A small sound classifier, trained from scratch.
Model: 2.92M parameters, mfcc input, arch tdnn, norm batchnorm, activation hardswish, widths [384].
Rows from block 2, named by matrix and row number. Each number is 128 + 24 x the weight over its row's rms, rounded and kept within 0 to 255. All counts start at 0. Numbers have three digits each. After the name is the row's rms in percent of the matrix's.
# conv: width-3 conv, dilation 2 (model.blocks.2.conv.weight, 384x384x3), inputs 26-51, a 3 kernel for each
conv.205 099:160129142131144116112119111147121130105105132145103107108147143099150142138103088154089093042120111146136142118101090138132113087110124092100105097166167155161158184157124138120119155134116115123125094129122136132132146111112074135157
conv.206 100:120118133124124085136149140131119142102109135111119145143140154132142151105114138128117135128171118115133141103162170157131149129145140093118118139144144074142106177146160100120150167140158109139153121130101132108123132138140098137113
conv.207 100:135141114163085102180083126133140117117127119170083108127145115111149116087156132184083118179112149170104138150128130089140141161112135087129120105151125173162115087135146154094111093142147065109137156086111113148136176088130131116127
conv.208 103:173125163151146119095123091160119150133086154120099120132140124164144115113099113113103101082103091096129105123111076102101112046088082131095147174158139152126133112111114140108140107103113125107120134133117118142140104117094153118162
conv.209 104:107143123102075148127114136109155111114140134115143105128095173119112155144142051121143089095102104139135145100087155172145051132132144138139141125114162073147138149159083102143123162150069133135140113074156143113145131129121112097160
conv.210 099:114123117148149112135142141115120130094105126096109132138148159135137145109119149124110125102153104100117139119178186143127160115122141084113095141135138081143110170130158081110126153133160118138140138153111129121137132132139114136114
conv.211 102:092099081098126147144139173108103110122150153126121152135123117134106073143132098134127152141131129146138165139137161141099092158144139135167145131115082135120154117087096106123140146098095092094064109131154133125127137133168099133122
conv.212 098:098138138161121112134137139104146141118134110091139132136142132138130130109130159099137134115094091090136135135133139127131162082115135127118069136128123075131086132118144095142124131129155142129136158114102133127127120142138142120127
conv.213 101:110078149128130114128124129118076151123072159111102159119128122140100090107114110114102151141088094121119157121121126120129104104098145112082154135113119085051162159142122109095157130129117141128116126134128152160130127119145095115149
conv.214 098:184153114111114163121125128186162108176128099167168100114128154122109131117143114139167124107051137125139103135146134081114112118137120174138123114115127131157109122142126178155086092121118160120125130106149148139146121142122139088101
conv.215 099:079105099108126125154146159104116123120154148126126136132127111103093069120117101138131134145151141156147162135135144098086095161152148135167153122112088128121150094085101107133135106090099088097077112136139128125123145136148102133112
conv.216 098:141108105105151146115112143131109096122150129136085127132166121141148100165119078150059134054109103135109144124124110143116094109102104121165094129148109177122131160121091122123128155114091130132131090143146125151118139092146086146129
conv.217 096:152094108160108116135146118153079108164066169137108128164097104146103109132113098128124125139117111123134112165125067120132132133141108159083168149108123141106089123134134151094132133136136141116127167110111163100069120141120157102153
conv.218 099:182147106114133145128123120188157108188120115179145108120140139118115132120142110149151130115075119129125102138154118084118112131135108181134139110121126134140115136135115188133091102125117163117119132130127157146122130131122136088102
conv.219 105:105129127148135085170130101116129126128110084158110087122153119090137129079130137170114103163165157159127110127141134090119138149141131111111105106135130122132147080118145148109079090121140056062110141133086115146140165122105134111086
conv.220 105:053102149130151102146131117052106156106110149130117141102157138101113150086116136147118141145081108134122124106137109088117148113109132063122146084118147076078122110136145116116139093118148119156140115148100107156153150127125077123126
conv.221 096:114122125139153102135148139126119135124095122128099133133145153123131139110122153140106128114148100102115136118178186153133162116119140101098099127131128090135107185135165117100134167137167117141150131152108131121134136137137115133098
conv.222 105:100107090089113143129130164099102091093127136111126143131109135146125114156133088117126146130125127132133162142131168171133088144131135084127098139122118153139175145135082086126136165131089100103046104121151127112122125130163102129131
conv.223 101:133147102107100162110107136133152092168155102137145084136123167151119147104122127120149102128083127089117088122123167086072109088095099164147102144123134107137124029078080143147085058075102153128116129096164118116165106128115170118102
conv.224 100:071114110111128111161148146099128131118160144128127124132130110089091078108116112139129123142160146164147150126130137092094104162153149137174155115108095115117144095096115108133127103099111082100085113137123127132133151136134099127098
conv.225 102:131132086114112158122117137136140085177156086142144082122128163137123144102121142130153118135077121099124095138124156089082124088094096167144090128127131110112083038079084147141070062081116150122124135105154115122161118134127168112088
conv.226 099:162148137146114149101108101155147121153128125123141100147131135166129116092108119094130103154103124082129084144127089081085110080102082151129120166136129161157104081097096146143115085091107142121110150103138133134145084119099167116123
conv.227 097:103128126140139143129154141116138136157164097134159116131120151132107141120122157138173127083121112108137110117150174126125152106130122154134102128100120078095080121120160139151118124126152117140145135137144108098146132161133131116092
conv.228 102:096116161156132102134127127099123164114088139105117147125132140134101119098123150114117138129062099105122138140135128114129152079090136107098120123108121092102121144124130089113147125126147140135127141123102137144138129128135096108132
conv.229 097:174124108107135146126118121178132110190112120174133107108132133116108120112127101148142126114067114129126106133135110074101110128129110197130137110119120133128105131123113179119098096110115165102109123121127132131125127127122145087108
conv.230 098:093132148158093125143136128091137151132137132101144131151083105147092107078125145100142137158064119112144122157084059086123154094136131145131126145095113109102095098127130110142128098123147146125125161087116145120133126143131144098132
conv.231 101:107112097085111159130130171110109102101129122118130138136116152151127121157133091124134136107127121136136171124115210172131089151141135109139092146120113140114177140124078095131133166132084107110060102116172130111144128132165103124126
conv.232 101:080091159147130105134126119086095161107076164102106155131125137147102126095113125108108142141085096121120143136120122119130125103093134092090159135113140093053147162143134093102157131132134135138136141134117161157138130121133088113149
conv.233 098:131125115144110137132154152135125119153136155120143150161093088138107081155121119113145152137129126107142136165093083156132124116151136169145160133109086105082079167142125126139149166137129133135134153114135178099065118151148125126149
conv.234 100:109111095084109164133130175115113104116138126125134142138112151154121119153138099129139142104118118138138169122115214167126089151143132127152099144114106133114173127109073108132133162123081115112063101114175131108150130134168114128128
conv.235 101:105118119134172133130130114107106125129144167147137149119139134149149152135110133166146150139154146113094093136149138129108103120093101078114136125140148157150172089110098137141139113103102086108141131166131094139133147131119125152135
conv.236 100:149114137125143115112116117135104125100107141130092123108155142100148131145103073143074108050122115139130156120114091144129097086106140087110118098163156163154175190154110122114129162132103115128126094132123139141126142101122065135155
conv.237 101:144125104096144102112114150140124095141112106143083129126160112130149079150122086153069124080140117129112181102128138147130091106114162137124098133150088171124158180132087136109127162128089126143123088140117136155099134095153099145120
conv.238 100:086092088101129144149143171102097108119147152130129154134124117134109077134122094142135154144137138149141163153142154120087093156142141119153139132123095151135164096081093110134148118087095093095074113138152122113115142138167109147135
conv.239 101:125137137151092102126128116118138129118123139070130123165115107167120104093116127070123121152111126083136112163101054084104125063113101127117138169128113139114097085105105101133127093105119126125120157094106152116106101130118160130143
conv.240 100:075157132166102126145142132071169121114170067095164116151105109146111118070123143090154134161080123116151117145099086092130163109148131132157079151116115094134084097138152103164095101136157139119114163099114142116141122147132148129104
conv.241 101:124151081120089155110130143117163058144151051128159076131096162147098141112135123118159098071069128115147123100136159114122127095128138154135069153096135104166094101129128132156054103124126139131117123092158119110166117146127157104108
conv.242 102:110079131104146112122119129104070130094092154111081149110162126121141098135110083133074143102121097132115158114133112142128083103107139065113145113149126151107177192151105093088143160129096111145120097143119138156116137101144055140148
conv.243 102:109112097087112160132131171113110102102130123119132140136114149151126118156134091124133138111126122138140169124118210171128087150142136111139091144118110139118177135118075099131133165127081109110056104117172131111144129132165107125125
conv.244 101:102092164137135100130123121097096168114091160115104147099127121109085094102119124121107138140066093123127143121128114105123122099106150098092158099099120093080148136134121106098152113122121134130118125130106123154150129123131077105145
conv.245 094:151143159143129125132145130141147161127128159112142137147123113151110109117142145110142134094045099113149123154113078081109123073139123128126161146117112127096115091122114130145146086111124125119145147129137149127114131150128117100143
conv.246 098:100108166153120118147136120101116176137133170109123144127095108106066102109125134114125137140083110133136130147099080107128134115129142151142170097077120106078138153148138107116148124131140144135135147117121148137144138136125081083146
conv.247 102:124150072093082150120114157115157055145147081126147095135113156149108136136137097121143103057072123125135144093117167133109081116128142166145076154109129090155148104119081120150088118111080140132097105082159133109147124128140162115118
conv.248 101:072118107111130110157144148100132136119162153123117134127134106085095074115121115133118130142156146160141153122135128102100108161150151136176160108112092107111140109099117103125132116103112079097084110138119133143129147132137091125096
conv.249 093:167090106108124168117123145170095101192096120162131112102120155135117129126124126144151126084033117119127117119139153113110127106115128184114113123119117129127087111107127167114108107105127164103135117101159092130162125140136168076119
conv.250 098:134176108130080155116126133118181083110140092121161068129089169134097150119133094118157080091072126127158121096133153119119105106132138141133106146096151095189132106136123121167067106122113126126132128073158127091162122146115144111139
conv.251 099:080102097103129130152148165102113120116152149127129139130126112112095070125118097137133138145153142154147164136137151108088094159150147128162148128115088133125155097086099106133136113089099085095075110137143127122122143140154101134115
conv.252 100:159141140153111128103112101152143122150117125111132108151129120171127111088106119084122106146103121081130092149122072082094119070102086148119122175137125155147097087103107141133118089098116137117109154102118137131131084119101172116131
conv.253 104:166103129143160157114119117146097117120122182138099114118153141127137123168099069144087107050083091131113109117116103124090083083071053129146148127148139153116126135112113142123140130098100124101113110145157102138138135108113127130142
conv.254 099:074113103108134115157151152102125132117157149126127136130132106094092072117117109136129134144161149155144155129138135103093103159153149131169155118112092120119145103092109105132133110097106081095080112143127131135125146137143096130100
conv.255 101:135103146121151098116124108123090143091098155120090143099165130096152121116082085138078127098132110132131152102131092128121099090108145066107150094162143141143172189165128112104142148125111110150137097145102136156130139108122051140155
conv.256 104:085084155137132099131122121088089160102056152103094153117130149140109132103114119111093143138095100116110144130134130122133126104086134090082141129118141092058146167140122089089152136133131129142127125138109147152139126114136085118133
conv.257 094:125130127130148114135145144142129140135106123148102141124146142109136124129133153151110138107134118112106132112174183160139155120113141114103099109128104108122108198142158144107142177143158114146159124148124130131131140132143102121072
conv.258 098:080133146164099117150140128076139148126149130100148129152091102148097108069119144102145138160075112118147119157086062079120158108142128145143126147103110098106092091130135106148124093123151141125126166093110147119133131146131144113127
conv.259 103:111111102076098130120121170108102102095115134102117153137112122147124116164143088106113156130129142129130172148121143179150099143128143095124106142124127167133165166161099083118142175156104114125053095109141137116099118121172103126137
conv.260 103:086153133132112140162143122102166131136158096159163070117116153102124148117133131165168075138165117158143096098119175114116114150160124137137122119116139084144142063128144151159088094120124078107138132119145102112177167153105156126105
conv.261 102:143143099116090127106128142143150088154125078121155085111121126130105111095123100098147104119106137105150149144124123085086093098154162166142098133122116152166118108111093123149068095100094157120076125090126134133124092133133147092076
conv.262 102:114088138112147101122120118107080135086089152111083146107158126111142105126103080130075138100121100133119157107127102140128086101104144057105148108155132148113179191158113094091144156130101115146127098143112140155121137104135054140154
conv.263 092:119100159124138124136137116118096165123110181115114154112129127135113108119126151114122144142069075132140129125114093111129129111124139106106180125117127115079152136148146123106160113125141141119163130139133117144146135134126096106169
conv.264 105:106129128144127083171126101122133133129127102153108095129152111077127119073130138163109105149163159166126109128131114082119141153141131121138118105130124124117132085123149139110093086122144064082112136128084122148144165117101125113087
conv.265 102:084123146125097142165134122105140150150169119146141086141116156105098128103135146149142079118153100171136101094089169102123137164156116170167141118101133070108116083132165138137110098131152083134148124098149126116171160134102140117110
conv.266 101:144131161146163101116132094139118150094103148129111135090158132084159139113065096143104118117158105122133130093126088120113110088112125066094145087166151124152163175168141129121140134123121100136151116152098121154141139122107070135147
conv.267 100:147128133141134118114117107133119121099107138132107099105129146084127134137113067142091081068124124139134145121093080146139099084113132089105112088140160152169141194159112123123120166141105104105118110120122139126126139108102078120158
conv.268 097:104130153155093116128132135106134154121110140088130135137073104147079085113138131088132129142054128100147143146094067120140133080130157136103140145083106131091122130134116088123137125134127151121132156094128144131121111137131144099169
conv.269 103:172156154140136157091107095157155132138125136129138093133128154161131133116106106113128076101086112093128080113118113098092104068086075141123128167143154149169129099106105147149127099096107132110113130116154118130157094118083161119151
conv.270 098:146114116103146091117119140143115114135107129144076136116163118111156093140115092152069126063134114135117175105135134144134106104111159117106109116160102165124159197148112137095133166137109110142132092142111140158108142099145073138120
conv.271 104:081126119116124100163143127105141137125165139129123110133135112080089084098119130138123109135159143162142132122124122077094119159151140147179151109107104106113134090098123111130114090101123085100093115130109133141143151133119101121091
conv.272 097:101087155135133118135133119100085161120108177108110156129126121133097104101119134112114147134074079133132139134121101108124120116112144104118175124106132101075150156149151110104160120126136140130150135136128148157146133129131075102159
conv.273 102:158166149136123167096105100145165127138142140121148093142125157162125131108109105100132079126086120082126075129123120085080095077094077145138127164136148155170133081099093142159124087086097138122117138108163125124159088120085162124137
conv.274 096:176124107105128148126120126180139110191129106169142106098128131115110111111126113141148131115058119125127105130130108075099117122129120188142122109121103134131097125118112177132092090104116165109112118114127119141135125129126142085091
conv.275 101:087134114081088151128132159108149116134161127124151121143109154144122129144145105126152112077096113138143150062094184157129085132149143164156138149115124008119142100125115118149129140131103124128115095091163134118160130142142125111123
conv.276 100:085096088100127145148143174103102110117148151127128151134124118132105072135121090137132149147141137150142168148138158124089089158147142123158141133120090145132164103083093108131145124088092094099073111136154126115118139138169104143131
conv.277 101:130156079118079154113122140117165054134142066126155061132097166142101146121132105121154082076068125124147124095130156116118114104126134152133079152104144103179112101130119126156051105121116135128117121077159120096160122140122154111131
conv.278 097:113145137156090108136142130103145132100130132083141126178101099161107105098130135088137126147098121108147123168095051090124138083134117120116132163116113119100084092124115092144125102124133121124126161091111171102088119141128153131144
conv.279 101:096116126164128110142142132099120138103105146086127141148142143152122137103125158105125135131103063107132135150148153128136164099114128118114113144125134067128113144118145068121137136131159140143141156122107147120129128140136124118134
conv.280 102:121148078085087154120114154114157062143154102125142100136112160145113139149138082125139103057064115129130140093107172143111067122124131165153094150115133090147147109124074119149099127112065137129107101082163134107152127127139154121128
conv.281 101:112110147100092143140138136140123144153138122151137109141108158141121146123134128149142097127120099140140126077100169145137137154145121155127139137117138063114085133156164148124131141146150117153178113092151129107151142145123121098129
conv.282 105:093129128120116094165133113113144141134171139129110098143141115076099102081126143134106099132152128171135119112113113072105139164147131162187153108111118096103125094116145113119104087115144091118118114120101137145152154122106105120090
conv.283 107:107068150137156087130127105101062148095084154120075141094153126088128118088085109142078131143137108131122136101142106104117114102111142063093154091139130126097159168157140106077138124123127096136133112153094121155144143108118067130135
conv.284 099:120131140150104153126138155124132145143104154096132148151080095146080072138133124096133143136091118096135147162090095139137124082128146159110153137086083107078111157138115102129148147135125156139143157106161174122082111140151122094163
conv.285 099:129137141155109111129130118126138136136123144093131126170123107168125106092114127087125126158121130080131107166106057076094117068115099139120140169132113144115094077100099126137132088099113128127122162108112156123103106130121157125136
conv.286 104:079126117116121101162140130104139135125165143126118111134133113081090083098121128135117109137155137166143135120121123077094114164151141150181156109108102102112134090098122109125115091100119087104093113127111133141143151129119102121092
conv.287 101:124139105090086151122121144127154095141141121129139095130109163124122144154135082129140086071081110130136141086095175160135090120125133165130116132127139065129149142153112125139114150140098114117142106081159145126149130132127111097149
conv.288 105:101131130134124084171132105116136137130146119142109100137151111074116113070126141149107105139162151168131111124122106072110143155143130139160129103123124117108128085118148126114099083118145078096113124126087132149147161121104114113087
conv.289 097:138145116101078150118128130132156098134131114143153073124088171121097153140128097140155076078079111129149120096115163139134113111129124155115117130097151094152130129147138143147091131135122117120147106075155132110163132148112122094154
conv.290 102:098095093100130156138136167103093097113138146131135154132116131144126106145122089139137157136126130140139164151140174148101086150135132103138111136123109156140181113088079109135147140094082108097061113136162117101124137139170119150142
conv.291 099:081098092103133135150150169102104116118150149128133149134124113122099072129118099140137148146150144151145164146142149112088094155147145122157145129118093143130159096082097107136144112088097089095074113143146127118116145143162104142124
conv.292 104:104130133125110087167123107119142144136168140130100099147152112079117113075132146134094102134149121172128112109108102068114150168141124167188149110123127103099127094125158112107102085123155100129132116114092138147151155112102110122097
conv.293 099:078099091101129137150146175100107115115150152127128148134126113120101073132122093137131145146149142152146171139139156122094094158147148124163148128118088138124158107090098104132143125095098088099074111139149127120121142137166098140120
conv.294 097:138130146148121127126149137134131154146116169110132134155094087148087084139137124106137128112082097104147131163107076116131122085144136155120170141097092126085118136144125122128142124132129138117158154124139172119081118149132114088168
conv.295 104:140119120088137143131122118145139122163156092146143110078159129103137111103124131130138134138062116133128107095114099070089128133130116159162107099145103118122098088109114146140094071095128157122110096128110095162144128126124124102075
conv.296 101:042128135162110125151149130054134131131155098119156125151110118139114130074110143115152138161110108115145119153089087096128163112153125145149091136115128074119079089129157129153110104131163131128120163104109146111138133150132137125121
conv.297 094:129099135125121145120150137143103130139104095148135106139123158135128159132124137146152102115142123106134117112151171156144148116132130117062089135119141121119090156152168150117120154148156099133157122116150128112144132157124096086119
conv.298 101:119107086081148143125120167125102096127126143129072163135157120144160084164132096138064167089137112131100165121144149172130092139123117120153117138155094156109149187133086111094154182132091126137116090149142136149105131095174088151118
conv.299 096:162093103156105134131143115164076107176055174149110126156099134146099125131113088136129125132103118122138106159134078120130120135145106166079176152103138146121100146137130161090133144135127161105124162108125158101084117141116164078155
conv.300 096:117125123122112155118138147122134114155145094139147103119118155139108133128128142142157111048072107109136129105140181131125139094118134160118086128094113092123102115116144140137101122121136130140151118102158110117162130153136123089114
conv.301 094:134134127137151143121144153143135138132122112130121140119140138117122113128132156135131141087113124097114136116168182137126155098107137128112088114111092107112105170115147136126141149128147127139138128148143122133130127140150095105086
conv.302 095:107132160163108121140137135121148168155160139108146143138084112122066101094123145104142146138076124110135128150100089106126152102122138171155127126072107102109101145127138126149142128131150152138116161104117142119125124142140125081099
conv.303 098:102159113116097158122136146095173092128174058121164084126089159141098143112133134121164106065065121119150119105123166120127133103135138150148082145092133081155089093133138122165067105127134130134139125096160114108171127152129150120112
conv.304 106:093126128134135087166128109110132140123147138137099114129159111071121109071125132149097115139154155164122113117131105078113135155136137123162144099131123110102135094121144119108115089118139068100124120137092122160142160113108102124089
conv.305 096:114103093106149154122118143112103097136173177128097148140156117159138092169120106140080155068106093130095112148142119148099092119098066133189145136142112167126128142102089118126147152097088141129138107151156123147115138098148092154145
conv.306 101:155150152150127130099114094148149139137124146101132116151136118169135109099106115086117104140112114076125088147115073085089106063097080138122138170142125162145118085098094134142132088095104132122118149118126136138130087117095160127142
conv.307 104:110070153134155089133131108104057152089069159119085146096147131101128122101093110136089136132126113134123137105127090112131111100110139054072160100136140124078157168165134109083146128133126104128139111149099126153141145115120067126154
conv.308 104:114107086098120162134132172116104094121140137125132157135109136149118099155130092130134161129118123135137163145130179164117084151137131119149100136111101154132167131104063105133144159113073118113048117125166129107134131134173121134132
conv.309 100:140127100126101154120123154140127094159121107105125125150123123179118094127132117092122136126103090105133141153132149122097108109130097165139085162121091152135122122089074117128116127097087159114074138098156157122124105124152173099104
conv.310 097:131150113099079155118127138126160092138143113139153080126087172129097150139130097135156082070068110127144124084115170141129110112124126163129120136095146074150135118139135138151093127130115122125147106075160132108162129146118133097149
conv.311 104:100160142130133143146151120120166138125142098147162087118113156109127159124126126155172088138174146144140095106119164130119114136157127113114118126130157100150143087133142145158103114123124070084121127135144103112171155160103138126120
conv.312 102:097103087093123153138137176109102104113142145124123148134120129139115082147134088132128148138133126143139172133133179157110086155143139122156132136120089138126168129096089105124140158107089094095058105129161131118131131132174096135128
conv.313 098:092124148167151104144148134106128161143145119127135141128129122102094124085111162136139148149110120116127121135136113095119185104128136138140112098096120077093072131112169130130138118122180123138133147140093126121129139146139104128075
conv.314 099:080097092101129139151146169101104112116148148127132144132123116123100073132119095139135143144146139153145168145137156116088091157149146124159143130118090143131161096082094106136140116088094090097074112137151125113120142139162104140126
conv.315 102:111085139113154087129126124113085144116062156138059148092150128097132112108107112152065135109122103137112149109151128127134127112102146085079151093141119143087151183153144120065146146137136103141133099152100137157136147104132047129119
conv.316 098:141128108105145089108121139141121108136115146144084132117162121110143101145124085157070120071128122131119172106145109139134104093114163119118123114147112156150134194147111136103132166137108108132139087144106141162104138102141066120120
conv.317 097:101106144124132108149134110096109155128147172111115137105127125113098110114134150116115126121066045141135121123110082098129129132130125113154170102103139097075134129149134116122144099126135141134142123131123115147142146130115082116161
conv.318 103:173145157150136142092113093163144138144109136125128105137134140165140124106105114107121091102098109090129087122116090096099112059090076142109128174152149147156113102107110147133129099101112133110114139122136123138148092118089162116150
conv.319 097:114096143108158134141135129113105151144126150123118135089163119121127110107132146129119136123065086136135128115126091098115137120128130130136144108136118100083125118130120126121138096110136142111135109151134089165144145132132108116146
conv.320 101:123092142113147106118120116111081138085096155112089143104162129107147114130097080131077133095120108132126153107128092136123087093105142060113149102157142149124176191159118098098142152127104115145132095142113138155126138106131051141159
conv.321 105:114123087085103152132125167115121091102124115116127126137119149147131121158138090122127122106129124137135170119115204174134084146141139112138086147124112137123176142129068094129121166136079116119056103110166134119139127127160109119118
conv.322 103:091091091093117144128126157088085093102133146115124150129100117147127116149127099126128156121103125132127149154141157155120099137121123081127104132117119158147176130123097096125140150118100105104067106121147114096113128129160116142141
conv.323 095:122123114106093158126131141129137107161140116149145092123091168136097145132129121147154095057062100130140126085113180138129127119126125180127114132091137058119127116132141149133095129131131123128151111087163122103168136146127130081136
conv.324 104:118123124141104079172116104128131131143145121149100091150154115074134130075137151151096102139151127174125112122109102062120156160137121160164127098123132113103123072123156137099084072125156103121129130102083146142143164110104126114099
conv.325 097:096126125153104141142151145095125123133116151112139141175091088148102085137123112111141143135115124114147126174098071138134119114147122142116151147107096086087081126135116116133140145135123095123131165105138179100075125150141135119159
conv.326 098:138143124099087149118127126134152103129124119142146078117103171109106161146127089140147072079090114134144124101111153151142107118127125147106118116112163099150128149158132139139104146143115114116146108082153138124158133141109100091163
conv.327 096:128150145155096126134146134122156147120138139092150130162087098155090100107142140091148134126064122104153125162100060098132138086144131131129143155096108116111091110135126109150131106131136135124142163102129166113101117148132138098137
conv.328 098:119094142093103148133147136136096131136106109150137107133115160137122153130125132155150100118122107124142117105123174147135144140143122131081109130115137116116076131146168142116124141141152114151179105094153126109153138155122113099136
conv.329 105:116139116107078141136066176119128116104115141112088165141128127139140125134146073113076172149100151143083174154108112153145096171101142094137130133143140171129097145143097105107153154147100113138082127084142143137113131068177111125139
conv.330 093:099100122171097124137146119097088113138089143107125120188090103155098123107115116095131120155109119119148111171111076118147148138144110149098146157108140125105090112138142120109117132151151105116119173094123172095087110144116150117153
conv.331 098:105154141149080113133138128098160135098154092075155121154102113153108108092147152070147132147064124106154120147102055101139161088140128117134099157117114105129078103134132081155110104138150136126114156085108141110116111144128151131119
conv.332 102:126128164149169099122143093123114157106094148128127141090154130088152142106070115142132131132164106113131121095120089108104096091118125066085153088155145114132154147162126127128143116113111103136155125156095112158144139135109089131146
conv.333 098:122162116096086159121122144116173094137155108133157091133099175144109150130128096130155094074065121127140123068118170129104088119121130159142117150108144047163152082121106133161102106109099134128137107079165122096166129141125153118139
conv.334 102:130099118090144142134124123134118125160151118134126114076165135106135119098125135126125132141057103132129113093116100081095133132125115152157125099144114104108098085104103137130109075098130151117112095137117079160144133123126125105096
conv.335 107:077086148139152091144123112083090155110108153130086145102151128089110129072109128145087141162111109141115127106153107077116138127109141079122154083121142100095142134153160120087144097122151104150127118151094107160151148112123066124127
conv.336 099:120151135152076106123128125114155123102133108062142123170113103166120103097131139062132125141087116088146119160110064097118145068120107122118108173127110129131090093114120088144119102119138125125111156082104154109097099134125157130129
conv.337 093:092108165133124095141126104102108176123116179122111160122122130130115118100122141120112148150088081127126127108105081086121109118124139097113185124115137090086161109158124133117171088124122135142153130118106119141138139126124105117158
conv.338 099:138152130116108170104102122130157111156158152136143087132112180146115148126116099117135080124076121095119077116117155098064080100094084163153141150125153119154139068094081144159120086072084142121118132095174113110173101118095166126140
conv.339 101:185110159133164144096124103161104149122125164131098125116165135130149119150090094135089103035101094115119109111118090098090094051076076126131143131159139161130157117109113144125147106093105114107119103150143107153144125110099114137146
conv.340 103:103130143108085139132125133128147137132149129123136108143118150136129138131136108125136090118113104134133135077099165155143118139133128141134142143132136052134106146162142124133133152153130095128157119089148135128144131133121101092132
conv.341 098:132144146103085148118128122134155126122123119141147083125100169117111164142123092139150074110113115133144120095105145152141108124132120135102126125116169103151105147158135140140114147144117111115147109081151137122153132143106100093164
conv.342 099:159133147137139115111118106148122133100105137143109106108138145096144146135101083150095091056121115143139141116098080136133113087111121091099112096158171150163158180160127139124121153135116106119127099124120133127130143113106075129159
conv.343 100:125119102130118146125120145124108107134134132090125157164136105173126071153132127098120165117104103100109122165135146155117127114114073133144101157127087153117124141102089091134147154114111152131088141118143160120088110119154157126120
conv.344 101:119119143123140104123124139127127153125106158126085159090137106096116071132129139132086149115101102117104152113146136141133139110097153123112148090123063098093136187143143123096156159138144127146139115144119132158132127110146065118106
conv.345 102:138072136119128133144118112143080144164126156140102131094146128104127113099123137130104134139069067139122116112105080074106129142123116157142156103129123113087136109124120145101129081105129152124135126122106101145127142116120128095127
conv.346 101:096091092101132154140134166100087101119142152132133160131115124148128109142118097143137165133121131140134157156144165140094089148132130101138116131126113160144179107082081114134152136085086108099071115136157115100119138136168121156148
conv.347 097:114128125154155111128143135123127135113102116116111129134146147129131131111121158132117125100130098092115135116176184140127163099108139100100088134129121082139105168125160109115129151129162121133142138150106125121133132137135119126108
conv.348 100:104075166137133107132123116111077167119081166115095153114125126123095111103116124120099141136085098126118142131126109115135124105100142093081165111106133118065149166152141114090157129134135136135134129134115147162147132117130063097146
conv.349 099:072104103111131119161149154098116127117154149130129135130130110096095074114114104143131134145158148162146157134136140095090101162151151126164153120114093129122152092090106107132135104095106085097082114140132123125124149139144100134109
conv.350 101:132136050108098159112110140131144043165145076135140072131119163151116143112124131126146101107075119099121099131133165094087126090093099165139077142118131124137104043089099139140063069087118149123104126096157121109158112128123168116087
conv.351 099:076103096102129132150147167100114120115151148124128141132125113114096071128119095134134139143153142155145167135134153114091092158150148125164149129116087133125158101088098104133137116093098086096076109138146126121123141139157099135115
conv.352 099:098123149156101128134133137094125152123095153095130147151096107151089099110129141099131144131058105105138139158094085121132143079115133139097147147092107092074109137127122095123146131131137148129134158099135158132116120139140133070164
conv.353 100:140137098126088152115121154141136088160124094106132117146123120173115097123135109088124130128099097104135147153125136117101103104131112168143084164122094157142127123099076117134107123105088156122066136088153157123117099123149171098095
conv.354 100:091094090100130145146141173105098107118146153128127155135124118138110074137121092138132155145138135147142168152143155125088090156144140120155140133123094152134165102080090108132149125085093097096072113138152127113115138138171107148138
conv.355 101:142120081094109160113114147145123077171130108125126111127117132164114112133129113114127133091076080108123130148136159114082097105115081173146084142116095159129128109076067128124102110081082162110085112099154136115137111121146165103086
conv.356 098:111068156123151105117122130097059157107088171107072159112166105129137086133112106127072148107106099122115156119135093121117094087098140093109164120146109138089164173135116099080158139119106123125136106148117131167112132105141065139161
conv.357 095:133127126154105125133135124132126121148116152110127123182116103162120106114118115106127125145135129094130109176100064085095112073121096144113147162128109142102076075095096137132130092099109120121129165104119172103083115134123157126138
conv.358 099:107151100115097158121134147104165086147168062131159084126093159143101141115134138126163107057065118121145121102123167124127135103129136160145077144092129078150089101129137133159068109127132134133135123095160113107168127150131157108107
conv.359 101:092094089098131148144142176104096106118146154128130159136123120140115080139123091137135158143136134146141167151144160135094091154142138115152137134124096153134169108085091107133150134091093098098070111139156126112117137139175109152139
conv.360 098:137143109131091160112132136129154090145133077139156080128084166146087146122137123130161098080065135119150117110140158119133130096129134156115098147080141117163094111131137146146069110127129136121140134088159121104172123153122154091131
conv.361 098:107133123161142107139141144113135134106125137098129140138146140134133133113127170113127135107125093098121138134160169139130171099108138111120094133132122065129095156118158096133137148130167134139141153139103134122127130140141127130118
conv.362 104:110103090097122164138135172114100095120140137130135154137112140149122105151127089135139157131122123141139165145132189156108082153139132118147102139114103151130176118094069111134142149101076117103048115128169129104139134137172123138136
conv.363 095:154125100102148125120118137154134097153108125154080112128159112149143100170130088168076107070114089133107148103144139137121101115112126150137108143142101163145133134108096149104115139117100147117139097146126104150108144099135100119114
conv.364 103:168110131118145146108114108141107110091109115142114063098136143099132130161110076149097063037084098137132116142103107138126098088106100103121092089144144170175144166145114133126093148125101118114107091120144116127143140113100090140148
conv.365 101:133104128115143114114115123121095121101109145123084130112158133111152115149109067137068120067124109136122163121119097152129086095107144087117128104164139165146180197150098111103134171131093123136125094133123139144117138097132063139153
conv.366 095:134100178149151099116123099119094177095103182097092150123151118142133105112093111108090131131100091105124132127121069090094084063091121093111183137140128120090178115116114109105161096094098116122140136144117127155132122113113110136170
conv.367 100:120120130125127086136150139133118138102104134110114143144141155130143153105116137128114133126170108114133143105163179155129148132144141095119120140145144072145113178144157099113149167137155110139152128134101134107121132136140100131107
conv.368 102:099096093101129155137138171104091097115138147128133156133116128144126099145121086137135160137129130141140166150140172147101086153138135104139114136125106155140180116087079109133149142095085109096060114136161121103123137138172116148140
conv.369 104:174149158143140149091113091158147136132110140129130100131131146160136130116102106117122080091091106098131086109115104102098108062085074134112131171150156148165131107109111144138131105100109128104113129123146117135154098118083158114159